config = dict(
    arch='quartznet',
    model='self-supervised audio encoder (BEST-RQ)',
    dataset='synthesized solo parts of chorales (CocoChorales)',
    train_examples=39062,
    n_mels=64,
    hop_length=160,
    input='log_mel',
    win_length=512,
    codebook_size=1024,
    mask_prob=0.05,
    norm='batchnorm',
    activation='silu',
    depths=[2, 4, 2],
    kernel_size=9,
    stem='single',
    widths=[192, 240, 288],
    init='trunc_normal_002',
    residual_init='none',
    optimizer='soap',
    beta2=0.95,
    lr=0.0016,
    beta1=0.95,
    shampoo_beta=0.95,
    eps=1e-08,
    precondition_frequency=25,
    max_precond_dim=1536,
    merge_dims=False,
    one_sided=False,
    adamw_lr_other_params=0.0026,
    steps=9900,
    batch_size=256,
    epochs=64.9,
    lr_schedule='cosine',
    final_lr_fraction=0.01,
    warmup_steps=190,
    weight_decay=0.1,
    adamw_weight_decay_other_params=0.05,
)
Rows from block 2 of a small self-supervised audio encoder (BEST-RQ), named by matrix and row number. Rows with one number belong to one channel. Each number is 128 + 24 x the weight over its row's rms, rounded and kept within 0 to 255. All counts start at 0. Numbers have three digits each.
Before each channel's rows are labels from the 100 clips, of 14848, where the channel reaches its highest value: "strongest on" is what is common among them. Only what is clearly more common there than usual is listed. The data: synthesized solo parts of chorales (CocoChorales).
# convs1: first pointwise conv (model.blocks.2.convs.1.weight, 240x192x1), inputs 0-191
# convs3: second pointwise conv (model.blocks.2.convs.3.weight, 240x240x1, transposed), outputs 0-239

strongest on: cello; note D#4; note D4
convs1.135:149128131144114116118083148137116087127093141146147127061175085151144103127150092145123123157134157107096126103166128132118119125092122134109104160168118125135113119112127107126097157138168089139102147124137122140180128121148115142132148128091113127149116109127141135124154132125099111117145173100119103127101083129113121132124100129154121166133121182082124105110125140135143110183089146141182143092151157138160113158081105161108125101117108125169088150151119130118119123098104138183118124096148153117120120089114167106129124156126163124115103097162133134116174123140075128069
convs3.135:127107124124143172152119176135150152128176165173143150115112111117084121162101116081118151105116177143087113151110139138048178143134142152125040116116122136147115168112102150086116103122119137130136134133153114110155141149151133148157116141114188119155107142144150111154161128100175140125120138094121129138133105115118133133110147124109121078123130116118122134126145125128151082142163115144120152126111117125122127168119118167153181130140136116148103100151121181084144151093129131144143128126117095148130102120107102170121067133151120121089116109131090114137087119130111153076118140131087107172124103130138162109124120136133123129131132123172139094142160129111128104132077173138131125135136131112126129156120160130065123

strongest on: trumpet; note D#5; note F5
convs1.229:107174109071111122140114163127113148179130124139114162112141092155117097194155121069101137164153112128124115111141167119135118128109132108147106127109115134145052133105103176118107118160051080110107129153141117136170101107162138128139154131118136128109126099129128108145134114152141118092155162084129136139087155093136107129112118143138132125117131123163131082147089122130125084158170107127149097123124122128139113139144108115120142189117099143123144133139144149129163117116158133141131149139122132154105065153141113149102095136130125090163117150115131106112130126097142119175
convs3.229:144114121117135155158117079113159099108110094120110137121147105106144078149155131120153111145113090136127125145105098059130125101157129177113164082091108142122099109107132147081132116117094146134151157143125111145117152147127155131128077145106133105119101144139166166131143140161104119098108133140139131115140116131101137137164164124093135164141121111089065206132133149123142102120106079135145141149109142158137150139107101143138151100104090182104110132139131130134092114124117150153134113139149127149140125111144157130117144145134094184108095086102137116103116119105110149132097107167125154140130133126120124089089160148098107134109151153078101120092156132132105134056091116133136121173136128112077096137126127093133120

strongest on: violin; note F5
convs1.65:103137141128106117107162105115173111105086100141138120106134128074112104097161113180112145157099172120140098126121139116172133109140111101125159160135124133157126134114119151102119130100137163225081130144139166086121149095160137137089114122109120104168147116095126113099115126141130094137138127128152110122126142097091111125167165143137146113163080099130141154145172148152135163145124161120117115130146120158127122115090084155140137161199131130130164138137125122151131143151163099144110124153132161161129129126142121113118144078113141098150121146154124115144157137135172144154
convs3.65:143131131137130152170159121106140135135092100091200168140151115138134087131119140143136143157131117130168137155133127110134138134125120139148123141164086143097082133111159132159093162116150166109154155142149159148112141103128116125095123118112171134143139135145128136154120159151147145094143119128141148125121176088158108159152118157156117173124120129138154138113127102146179118176158166142131091132101116078148119150139157162146127143118088095149180120123107116115106117107130123145153140140126232143131146136122166170141152131160098084155098127107146124100150124119100121133078145129140110113116128143143114149098149137144112141134139095084118139112139088132153128106128105163154130138133150164181117143132155104065155

strongest on: trombone; oboe; note C5
convs1.49:202147107153153097178168154119136130130130124155132113129095141100141125135140144130113101124152134144145074168134138131092191128142137178152115117115123079132125140122154102103125114126121136149131109132157148153137093131090089142168097158109131145138095136119129159107148161125111132129121152062144120116113136140137098136098152097138138119123104086126139127099118159126116165120128170148115138120144107078147160147145081105062096134130125138155139145136126147147151132124129111109146129132114134084158099177139150120100107156132130145111145137115102143152101106115201139067
convs3.49:183136102139140142111139163163146096084093125112162124101145128074128144137099131131135094136114120147097125084137113121128116096118110133148089152106118163109112121143144132116103152132117134114113143120140139103139120137138120111115165163117125162141125111133108137133127097123117099103102169109133154123111143110143086132169095090140187121129135081143171067133111095149131093140106133144152146165128120124096107124150126155181104138123127109094130131121101115142072119115130119143099165094163125167092129131119157079148133078147149135130094101046114166237136135154116131109145124136128108162119125112120145130135117066112121129109155136132123163118129134115117141137137120115163133165149115100153104147129131140106111

strongest on: note A#3; tuba; violin
convs1.144:166122119161147116099154098084140106132073126130092102117122163147153134111175122115124093149129132145055123129100156115131105147179151157129144125119118123131121112155122153124198122121131149114141139084115122080155129125135107149116149164120141136135103144143118146114105122109143128170126117115058112147138105140140107146122098133147113121113107141140096119105128123119142108093172097114127061155117130098125108136126110150127151142117122133133115126129118122116165157117104147134137152163179122092133168175167125131066098126137136056112147104131136167086139119147115085119
convs3.144:137113112089112130146156155139118097139067125131140161143091144120163088116103123120123134126178113093147127168137142166132156127139128107147145166150105178160115089147154158132114149163088139133144111102164118135094122153122142092118135128170111110146138149152100120206098132131117144135125119105138166150163126124120141082113094115118091122151155127168171127118157128104184106106164149163173151125118134108154129132129127088125126095072130106103118141131092155147151125099137119135131161120081127100156123101086144155135157137140106150082115171105147111103097105163117101158102137136137128110140159105114157141118116110107123138094184148137148132165103110133138142115119122118116144069119150156115107169115133148162113

strongest on: note F#5; flute; note E5; note F5
convs1.94:136127113120086165072146095162102122109109125114139124161121127111117137098142137114120088118157118100075124097112155139119105100147149115124135130144125054158121093151140156109138142157110155162150139171101133143127087181153176118077143141146137120122111140147088145130128158114170160121114128147144113156150120139131101117102153130140123123136068134127167122138092144061082121122112137129156103116138121121160101157151127124120120125142175134146173140125153073160098110136152082115147121146109102136135119137147122111117088108169131132109109179123115116097155131153118159110
convs3.94:112126137143140148175137100114142084140114117141145151111177117176117130127144131096144160119143143090142131128136143133126166120134147144144107190161170165126128095106106100103138140122138114131127174168118127142122110147115058078128133171162149130163122132120161100152122105136124120165157140164148134094137160117129155123151124124141100141127160179129131150128147161144143131123116111146118161146140094134182120141148072103133169130144128129132143115145107109126100156091107125093167155148151128147102121080090069151108133165116108080137117124083195168105084141181132119127124133134150111133128146113140128103147096093106159138133092138147123163132123129129146101122144104095104142097105137109117110144165128155175134

strongest on: trumpet; note D#5; clarinet
convs1.147:173084144108101158150153147115132165154101152144127130126143144104111109113157121141110093109056180198154133146114195091122177122094123089153119127133152181138122141153123118128126108137102165080141151128082131104174090158122157123138129098119134104146170137122113142159098132139125119138112151130143158130156149166142141154130125101112127108190108084119121124138144112115096138130101128145138092142093159144126148153144131123153110125087112141124164103156120154134136134133108159112147107145123122121146132161142098127159111113123162141145090147104140147131132144130166168152
convs3.147:142184083163119055106110179120107194171122076122123146143104178155119139152143100125136118143145127148144154142150136119113092144111175177138119160103097102140124140141109126092173118103091089080130135110132154116140141111143130143111129099176154136131118129141097112104167138136104114157136179117138134139131131102051113109174099146151154112083160140121140122146143159153087167109133090125132129121124144137165124148078112121119120074110115152152141115115134120133085143123158107106109169141129123145119116139149108099141107152110097118122093161113104086134154147144099125141113166127139157130160131108126135116103112143134109129125163114118114113116136178122126133098156129143123162151144135150167112134130143145150109

strongest on: violin; note G5; note E5; note F5
convs1.8:134126152116160117138134153124124127150131119133149148161109153131117117178108144107161132140108161120117119203089121152144134132122105130156095101130122134094135129147163111122131148156105134157100125109124106128100154114129109195111123073148139139117133129124123111102105146164139098118133074124128115104155052145133126129178177160132128143116128150147115119119101115120116126119162084152130077123130162100114115106110186131152110131166122123121105150132137122143128120110136094120129146084140157134137125197133084082135166152163099090130094142133132137112151098119139061104
convs3.8:104075124104137152121144134140146120069146156124098127165127120123114123113124130171115147081151184119139097157127110116146118116111098135069128099148083115106102135106106100123130087119139107130097122166126102154103121119157153115085161128140120123140117123096106101125177112113109144116110121104057093149129139121125140083116133126154155095101097137130146158144143100156132107119095102102101076140114135097096132133116147131120118123112113140148125157104119118120188144108130099116169114106138110133144107107171146124139100116104139117116111138094119145074098091156122117149154130076088129102124106121127169119140160130109123083143154114134137140090128116170180134125134113076123087109136126138083150103060110103151136

strongest on: violin; note F5; note F#5; note G5
convs1.159:103118142141135135127123165113095108114136107141115134159091132124152075090126103102164141129134133125089169157131144113119115133107075145117136071151127131105095126141120135150114102116108093149145089199123132177136137132110124106118155125136105122124177143085135106117131128178110118158152081160122096152104068120130120111099131072086136120123104145118125077120048116128107122113104155125133133125149131140121128127114184079130117105128127121103106166121117087102116112109133120149156097159122102141095134116128132136156146122081129104080125169128145108144117146120137106108
convs3.159:134107147125118164144108181100132125136147073059129152143079155166125120135076157149123116140108117141147119119107107117127154139182134136135129135102124144129110110115168080123120154106142147138075107075123144123161118124107112105153150124127115144110134106109138159140128091121149112149127151145110130125091149124133134166124103063143119151195162076106086149134154113143125111145137121126118135135163138112123178121134121124151152137141092126123111122143134141132126123090086115147087133111113129175151136107169133185138125165105157133077161149148120160136108172118129075105131182154176089101078146131135140138097123155123122136122134124136099142139099139109137143142110163106102097164121089131114142116138099111125148

strongest on: trombone
convs1.28:188134131169107116120143146126155115125159146124147141134121168114164110111118129077122168154104122109116138139189160090088112082096129108107113184114123139079104109111125105119121146152120107101140120157079132128123121132120128109119111116137132149104093130127117107132150139097135135103129162133137119139113148149113074136102169132108134098135119144117161110137111137154141186151132128150155181111143142126182157128164136148147143081106182087142100144124156148112126160109087106123127149160131123138154098138172123116182124126157115110185115126144110103105140127137101118078
convs3.28:139100100149141103153145121162087132143152120154154152106116111117106129138126124113104108131121141082126112113127120097110102082100148129151116186147137116097135116170139106084138125174108109116128156125106150160137129163104141127148163093103125116155143154135138134111134147044134126150095134123101153149149123144115101129100108144127129104116149105112105162132119143107140080113103115114112153122156122176096126110075108159161130133148119125160130133135123180102116134116167130121137121102106090125079150086083120157109104123098129097085161152095173165130113136118116125099111109106167104110144149097106108164103128163146136153124154163121114190108178120148097117166124145122138170165108131139130112161146114149142184

strongest on: violin; note G5; note F5
convs1.120:203106106148124076059078094134111111116101159061110129118111160133112118117128135117099157130120140123165095101122080100109169127122132147097138090144168112110138120115104105105072138114116110145136115108144139123118149117121075152101136138097150129134148142128116106137130145132155133113156134159178094123156116114127127087111113110185166107115144144105139126132072164147130114148104133146096184120105137131164135153113134147130189111158105141121166153122147169115110132145149153130115107131158114120098138135130134166127125151102132137121117150144120151152125148144156099147
convs3.120:111134118070147146111148107113156107094144123123085149154148165104121158097140173144106154105133091157153113165125137117114089149135114119080134099124139141158117105150158083133158100151153114118182121121131139096152138107122106096089088128112082118139105142099111078103057084120139119167148114127106142124106101121113111139122131141120149124132111104102091155154124145123080095099094106081132118161139125118096107104129128137122104083123110121081131115109114147147111107155094123142113092108106140107124117109122111154149160086113170133135128112100134165119106085143092134128112125101094134115164116114091147089137111115099143158116143106119112113069144136129146136138124106167121168124174145145142084117144140096090147

strongest on: trombone; note C#4; note D4; instrument: clarinet
convs1.96:078121153130138091115139142089143150123102200140136144118119139113145169159128118111073122131136143139132138141132131144084112142166139130171138142142166147135131115119128112110128132159099133149142142096096165106173073128137143125150116132160130156142131125169118161130112124141147116116101106128110143100121073117129108144087118127087142148136110122115120105120111111110153118134117088141103120143152152096101086111133126105164162169158123112120176111089083139137163192138142190169135131134120124138118146154101080134091167165155148117111136089126118159165101153106122135153
convs3.96:140145103126107123124140132113093099149104090132142117106118133129141081117162104151098114112114134138160127125134113107144138124110135108124140153187139155119150088131146137100103100133153116098113147113145123141140126113105142095101139079081173165115141165147105121137123126122162119127117115106127150061128109103143106151087088147102173147153132150131113180136092160155153118171129161099130114123128154142130111135125116162145107139108167148109142093119061159142119129098162126080132128116155125139079087157110128065123101168090143098125110127118155138113129158109120132136101133116152134106131108131159109104098161199130145126128154167132142104133088134121103181118162124107075067154106138147144138121122158124120137

strongest on: note F#5; trumpet; note E5; note G#5
convs1.25:115073123135170144136150063220100159130115164121104162111139125130128123109165138134110126152128137156136143092104125119123137113148134149109086116161132125104124112078136104153142169132142125154153113134161122112134136169105127143110126127125124101126146143121138138078131126123121111102133143127168175138155095112198120105117126118131113105146095153085140140124171167108149115094122123115135139110114138138126167105130107133112120155096126084102124149121114127079082124167093141119149105099135160164145142111108076174071174145139118139145120104122126111152147116123147126104
convs3.25:138132131127090143098139119119148131099103120115190181135092158107142096132107104124135126132124145127134132086133128106144100158101125122139155132129118157131147096131129109104153104114056091097096114086138099092110131095135160071120141147118138134136103161143158127096152087129096165166125116140115090143193106151134112109110100123095119136100124092136126081101121132123151130144084111101130126129131152141102134152137097162172106149122104136126112139164127118081114159066093099144129127125153157134118127153130128141099098091118166140168155072117117167138135143084089085149137104149121126090108145124112108156098124094134110107118138112088092116141124099160109094156167151131114147114135078125126136146101109123141126