A small self-supervised audio encoder (BEST-RQ), trained from scratch: activation silu.
Rows from block 4 of a small self-supervised audio encoder (BEST-RQ), named by matrix and row number. Rows with one number belong to one channel. Each number is 50 + 15 x the weight over its row's rms, rounded and kept within 0 to 99. All counts start at 0.
Before each channel's rows are labels from the 100 clips, of 14848, where the channel reaches its highest value: "strongest on" is what is common among them. Only what is clearly more common there than usual is listed. The data: synthesized solo parts of chorales (CocoChorales).
# convs1: first pointwise conv (model.blocks.4.convs.1.weight, 240x240x1), inputs 0-79
# convs3: second pointwise conv (model.blocks.4.convs.3.weight, 240x240x1, transposed), outputs 0-79

strongest on: note G5; note F#5; note E5; note F5
convs1.157:45 49 42 47 40 36 48 48 34 80 41 45 46 68 50 53 60 59 53 42 46 26 43 57 53 44 69 55 46 37 20 44 67 43 53 37 42 66 57 46 30 58 36 46 54 45 99 37 60 76 43 71 49 49 34 38 56 74 72 49 29 63 57 49 44 66 49 46 74 37 60 27 71 81 65 56 53 52 39 46
convs3.157:75 50 53 55 55 35 51 48 36 62 31 68 61 67 57 76 28 51 60 13 59 41 56 66 49 65 60 48 55 45 41 49 60 50 60 51 52 39 50 35 34 55 66 43 54 55 60 23 66 58 40 55 40 46 39 22 48 62 70 54 26 40 55 45 51 49 43 57 66 53 61 80 42 44 50 55 74 39 62 54

strongest on: clarinet; note D4; note E4; note D#4
convs1.239:64 61 61 15 31 68 49 53 53 45 61 48 53 37 68 65 70 19 60 66 53 34 64 48 57 45 32 40 50 64 75 52 67 51 32 66 58 25 42 15 49 35 53 36 51 30 44 43 37 27 44 50 49 44 59 49 43 64 50 55 54 26 19 59 43 32 81 66 91 50 48 75 79 53 44 68 56 59 56 39
convs3.239:55 59 79 61 68 51 58 33 56 48 45 57 43 94 33 69 70 70 66 55 71 24 52 31 54 50 44 42 48 62 75 50 74 55 61 90 41 43 36 77 46 56 41 75 45 38 73 55 50 60 36 57 40 56 80 67 61 54 53 52 76 74 59 41 28 50 70 45 58 39 41 50 62 57 50 52 62 46 39 59

strongest on: violin; note A#4; note D#5
convs1.126:17 53 51 29 30 68 48 43 73 43 42 24 30 65 52 32 56 48 50 30 33 50 55 32 39 39 50 63 61 44 41 76 29 50 80 30 54 44 56 46 72 49 34 46 25 66 37 28 39 73 28 22 30 46 72 21 48 40 72 51 55 82 35 44 60 15 48 62 47 41 66 86 55 50 43 49 40 29 59 54
convs3.126:58 67 59 74 62 74 75 56 43 51 20 71 19 42 45 79 32 43 79 63 39 44 40 44 42 40 21 81 61 47 61 67 37 57 44 36 49 47 34 31 45 70 55 66 38 62 60 47 60 59 46 54 55 45 67 89 28 37 44 59 55 23 48 48 67 43 54 62 51 70 59 44 40 54 85 41 70 42 57 51

strongest on: violin; note F5; note D#5
convs1.9:32 48 57 32 69 46 44 69 57 41 26 45 58 71 57 40 60 20 41 44 53 53 86 31 50 34 50 35 27 49 24 39 62 49 37 61 36 64 56 54 74 42 58 47 31 52 53 59 38 47 34 74 52 54 48 24 73 52 54 61 58 55 56 77 56 56 49 47 57 34 54 69 42 63 78 54 38 34 42 41
convs3.9:50 57 21 33 45 57 30 45 60 69 63 76 57 29 43 39 57 63 60 36 63 75 58 41 67 51 56 40 31 44 69 27 58 24 53 65 54 56 48 40 39 34 34 46 37 63 44 48 55 33 35 46 79 56 64 50 54 54 53 42 85 40 42 71 44 50 39 57 40 38 38 33 40 58 74 42 31 51 64 28

strongest on: clarinet; note D#4; horn
convs1.29:48 51 46 40 31 46 70 36 31 43 66 47 54 62 75 72 46 56 52 49 44 61 55 56 50 53 36 64 58 52 13 55 21 46 87 51 68 63 68 49 35 43 33 52 33 66 59 41 62 34 47 50 66 73 36 56 39 34 41 32 47 36 71 27 39 46 43 67 46 43 50 69 70 33 50 48 70 51 57 33
convs3.29:23 31 62 54 42 60 33 29 54 43 43 44 45 44 60 43 46 41 67 16 44 36 40 52 50 39 43 78 75 31 80 38 49 39 66 58 31 35 52 62 76 59 55 60 34 58 58 44 51 33 46 23 70 17 45 67 51 47 34 67 66 37 38 33 29 64 68 58 35 21 54 56 52 14 82 33 44 29 39 37

strongest on: horn; note B4; tuba
convs1.14:67 57 99 63 39 49 58 52 63 61 42 57 37 56 59 66 30 44 52 67 50 74 57 56 41 51 86 54 51 33 55 49 76 55 75 42 36 47 59 54 40 81 50 54 39 40 58 39 66 37 54 54 23 43 29 39 38 68 91 32 64 60 61 31 34 65 48 64 42 66 64 58 61 44 51 18 35 43 31 15
convs3.14:68 15 52 42 58 58 42 60 71 51 45 77 48 53 57 34 66 50 28 46 49 52 44 56 64 44 46 67 75 61 54 30 63 63 37 50 45 67 30 36 48 24 65 63 79 46 62 52 48 36 70 58 58 29 47 70 33 54 48 50 26 33 48 49 39 42 42 44 72 42 53 72 56 46 82 38 69 75 58 64

strongest on: trumpet; note F5; note D#5; note F#5
convs1.35:82 45 47 25 69 71 27 53 21 53 46 43 60 48 66 60 18 42 27 57 33 60 38 44 50 50 42 61 43 45 61 60 00 28 32 34 63 37 54 32 45 49 43 44 45 61 46 60 56 69 55 48 61 66 76 36 62 55 46 41 58 39 38 84 22 60 52 52 53 39 52 68 45 39 39 54 58 38 40 41
convs3.35:55 54 55 39 45 41 31 56 33 57 47 53 50 67 48 51 63 64 59 61 33 67 48 38 35 50 23 51 40 50 53 46 62 39 56 52 29 48 36 56 90 56 40 66 45 44 28 55 03 65 45 45 62 37 33 55 63 47 31 64 57 29 59 21 31 67 75 52 54 69 70 40 58 73 38 63 52 48 37 41

strongest on: note G5; trumpet
convs1.114:58 41 68 51 42 82 30 56 75 34 41 97 64 58 82 37 51 78 54 38 46 33 57 45 54 65 58 62 81 55 47 57 60 43 39 40 52 61 37 44 62 42 44 29 15 45 72 59 69 52 82 55 63 10 40 31 27 46 45 21 44 41 42 64 63 69 27 59 45 32 54 51 73 52 68 60 42 46 52 52
convs3.114:64 33 74 80 73 70 48 61 61 41 57 50 43 62 44 78 45 42 47 49 27 66 15 58 39 44 70 59 60 50 54 61 64 55 66 59 86 56 16 38 51 63 48 57 71 65 72 64 42 29 39 59 47 85 46 48 55 38 62 37 61 63 53 50 38 79 70 67 55 51 74 59 46 53 58 73 64 42 49 39

strongest on: violin; note A#4
convs1.129:68 78 24 51 41 53 67 48 43 61 80 52 63 29 73 42 43 61 25 48 46 57 53 60 41 40 52 50 45 55 30 42 54 25 46 33 36 52 61 31 40 44 61 38 49 67 54 35 84 45 51 33 48 36 50 41 53 54 61 82 61 44 57 47 48 56 52 22 51 76 68 43 74 54 50 56 38 37 32 63
convs3.129:53 89 46 62 35 46 52 32 42 51 56 51 61 53 47 80 43 41 53 56 91 55 61 42 43 62 54 56 40 60 77 73 54 48 63 39 45 43 53 33 33 22 75 40 57 59 51 62 34 32 38 71 48 57 54 53 57 53 48 76 22 42 47 33 56 42 69 74 37 40 61 53 49 70 87 58 41 31 60 43

strongest on: violin; note A#4; note C5
convs1.37:59 35 55 50 90 35 50 40 53 50 64 64 73 54 66 66 83 66 41 62 47 29 42 38 59 40 48 59 70 50 44 61 48 55 33 19 45 49 35 48 44 63 29 43 43 85 50 65 22 49 37 48 85 63 72 58 43 77 32 77 91 44 46 56 39 66 51 57 42 37 34 60 62 46 56 70 60 33 38 66
convs3.37:49 34 65 62 44 38 30 23 45 55 30 53 40 63 46 50 34 41 26 59 36 19 42 60 55 64 54 47 70 41 46 54 43 68 63 45 59 82 51 46 50 26 65 69 57 82 44 69 60 67 44 39 56 69 43 50 26 60 81 30 28 60 30 55 70 56 30 64 32 67 64 50 56 42 75 67 49 64 55 57

strongest on: trumpet; note D5; note E5; note F5
convs1.162:63 49 54 62 41 54 59 65 50 55 24 48 40 54 60 46 49 27 58 52 73 28 47 43 62 44 23 68 68 39 65 50 53 38 48 32 62 45 76 34 57 27 66 57 55 76 51 43 66 59 54 48 30 66 58 60 59 57 68 45 35 53 58 60 71 52 45 58 46 76 42 61 60 53 55 70 40 44 62 41
convs3.162:51 04 37 72 57 41 43 55 35 70 71 40 68 48 52 77 42 72 56 62 60 41 70 59 44 40 33 63 67 53 25 58 55 44 40 63 66 51 38 34 48 46 43 52 26 58 67 49 38 43 63 21 38 84 54 63 64 38 30 35 60 56 48 50 79 30 51 51 43 39 26 57 30 55 67 62 47 58 64 36

strongest on: violin; note D#5; note F5; note C#5
convs1.111:53 50 48 44 55 56 34 23 61 60 75 58 37 32 47 24 75 39 60 45 60 51 34 55 58 34 57 44 62 55 70 18 54 36 53 59 11 67 46 49 41 19 67 84 48 50 32 46 84 62 41 44 71 21 63 62 57 72 48 38 26 49 48 39 43 22 63 44 45 34 51 57 48 55 58 52 38 20 47 33
convs3.111:51 46 53 26 61 18 30 40 50 36 52 40 44 58 39 27 28 06 56 22 40 57 45 38 53 63 55 38 48 72 49 47 40 23 57 29 49 46 37 47 78 48 86 59 39 63 49 81 47 84 71 26 14 40 47 35 39 48 50 29 27 33 54 46 52 34 24 56 40 15 63 54 35 59 30 52 47 73 28 49

strongest on: trumpet; note F5; note D#5; note F#5
convs1.187:45 64 49 47 46 51 96 26 56 42 46 52 27 57 74 70 65 81 49 43 51 60 42 24 38 49 30 56 33 26 47 59 20 74 60 39 43 41 48 55 60 22 24 50 34 62 37 59 23 51 39 54 47 48 37 60 47 90 67 16 59 54 68 40 36 78 44 36 59 40 58 26 62 39 42 56 41 34 66 50
convs3.187:63 77 78 32 56 59 36 66 32 58 47 36 62 75 49 68 62 37 34 39 77 56 65 61 69 65 37 45 28 58 48 87 50 47 79 52 53 30 71 74 68 33 60 70 75 69 28 41 45 60 64 66 67 33 94 33 64 68 48 53 62 61 58 57 66 53 54 50 67 49 41 48 74 44 58 39 63 38 37 66

strongest on: violin; bassoon
convs1.204:59 51 53 24 44 77 75 62 57 71 75 43 46 91 38 74 51 23 49 50 54 47 30 66 53 70 53 23 66 58 57 33 40 55 71 38 71 58 68 63 71 61 64 28 57 71 38 40 22 73 41 56 62 53 60 34 52 45 63 37 70 55 76 62 61 41 71 41 60 61 66 46 38 64 28 60 49 33 48 30
convs3.204:64 44 63 64 46 30 41 68 38 51 38 53 61 76 75 45 53 42 40 44 33 45 55 38 57 74 61 47 48 70 32 44 26 43 34 48 51 44 42 58 55 34 66 32 67 48 52 60 51 43 21 55 14 55 46 57 54 21 69 66 45 45 13 58 55 55 32 77 46 42 63 60 70 62 46 33 29 70 57 39

strongest on: trumpet; note A#4
convs1.34:58 36 40 53 95 47 50 43 17 59 62 39 57 29 61 49 43 67 45 59 66 41 56 85 50 54 66 54 47 45 58 44 39 55 51 39 47 54 50 67 47 55 38 56 65 68 83 42 64 26 48 57 41 45 61 48 43 31 47 43 53 35 60 39 52 58 49 51 56 78 57 28 64 64 38 57 68 62 52 81
convs3.34:67 52 56 53 33 68 60 54 58 54 33 72 71 41 97 51 66 58 57 44 57 52 57 53 67 68 40 50 60 43 29 40 53 53 53 62 53 35 44 32 63 11 70 50 53 48 46 51 66 48 63 90 58 55 63 63 43 33 51 75 53 29 44 55 45 34 19 72 65 50 32 13 55 50 34 51 80 33 36 51

strongest on: horn; note B4; note C#5
convs1.231:41 59 77 48 63 53 56 52 45 49 55 55 40 45 50 49 69 35 15 62 58 46 61 63 28 40 77 43 32 38 45 55 57 77 71 82 64 36 47 40 45 19 80 49 60 55 55 57 40 70 66 84 51 45 49 44 48 76 38 60 61 52 55 22 43 63 60 82 50 58 61 40 44 56 49 41 38 62 41 51
convs3.231:26 45 65 54 50 43 50 64 23 31 39 47 47 70 58 06 44 46 61 44 17 59 37 58 27 23 39 38 47 41 03 22 50 28 50 73 48 07 37 28 62 59 27 38 31 49 54 44 56 45 35 43 37 46 49 55 51 53 50 61 52 64 72 72 45 39 35 44 30 67 72 44 30 67 46 15 38 50 13 44

strongest on: violin; note E5; note D#5; note C#5
convs1.115:34 31 32 36 52 58 61 51 42 55 18 42 54 08 60 69 70 51 49 38 61 38 69 50 37 65 51 56 62 57 32 36 48 36 64 37 38 62 44 60 65 51 42 39 68 40 39 74 66 33 57 50 44 21 76 53 48 61 61 37 48 37 39 72 65 41 51 73 51 73 64 20 51 41 32 22 53 73 64 56
convs3.115:50 38 37 38 42 50 34 63 40 48 47 61 41 21 34 64 58 74 64 40 53 40 69 55 40 29 68 37 58 31 98 53 27 57 56 18 54 62 25 33 92 39 34 56 46 43 75 47 52 42 33 42 51 36 48 66 73 37 57 30 54 71 37 58 79 45 51 19 45 10 59 57 65 72 31 58 21 71 37 39

strongest on: clarinet; note D#4; note E4; note D4
convs1.214:21 46 51 45 38 37 47 38 38 43 50 68 66 56 43 40 51 87 57 57 47 63 33 63 82 34 47 45 53 55 51 46 69 54 72 47 54 21 66 49 37 29 36 51 32 55 77 18 38 54 48 57 47 65 55 35 49 63 19 28 50 51 40 15 49 36 48 31 53 31 70 38 38 41 78 44 45 81 50 34
convs3.214:84 28 59 53 62 41 21 46 77 65 45 57 51 43 55 65 68 70 42 47 65 43 31 38 40 54 57 62 40 56 80 35 40 28 68 41 35 57 44 52 41 43 55 40 74 63 84 25 37 41 64 65 53 70 58 69 71 53 74 23 72 40 48 45 34 53 34 51 70 46 44 43 53 40 72 31 55 60 70 29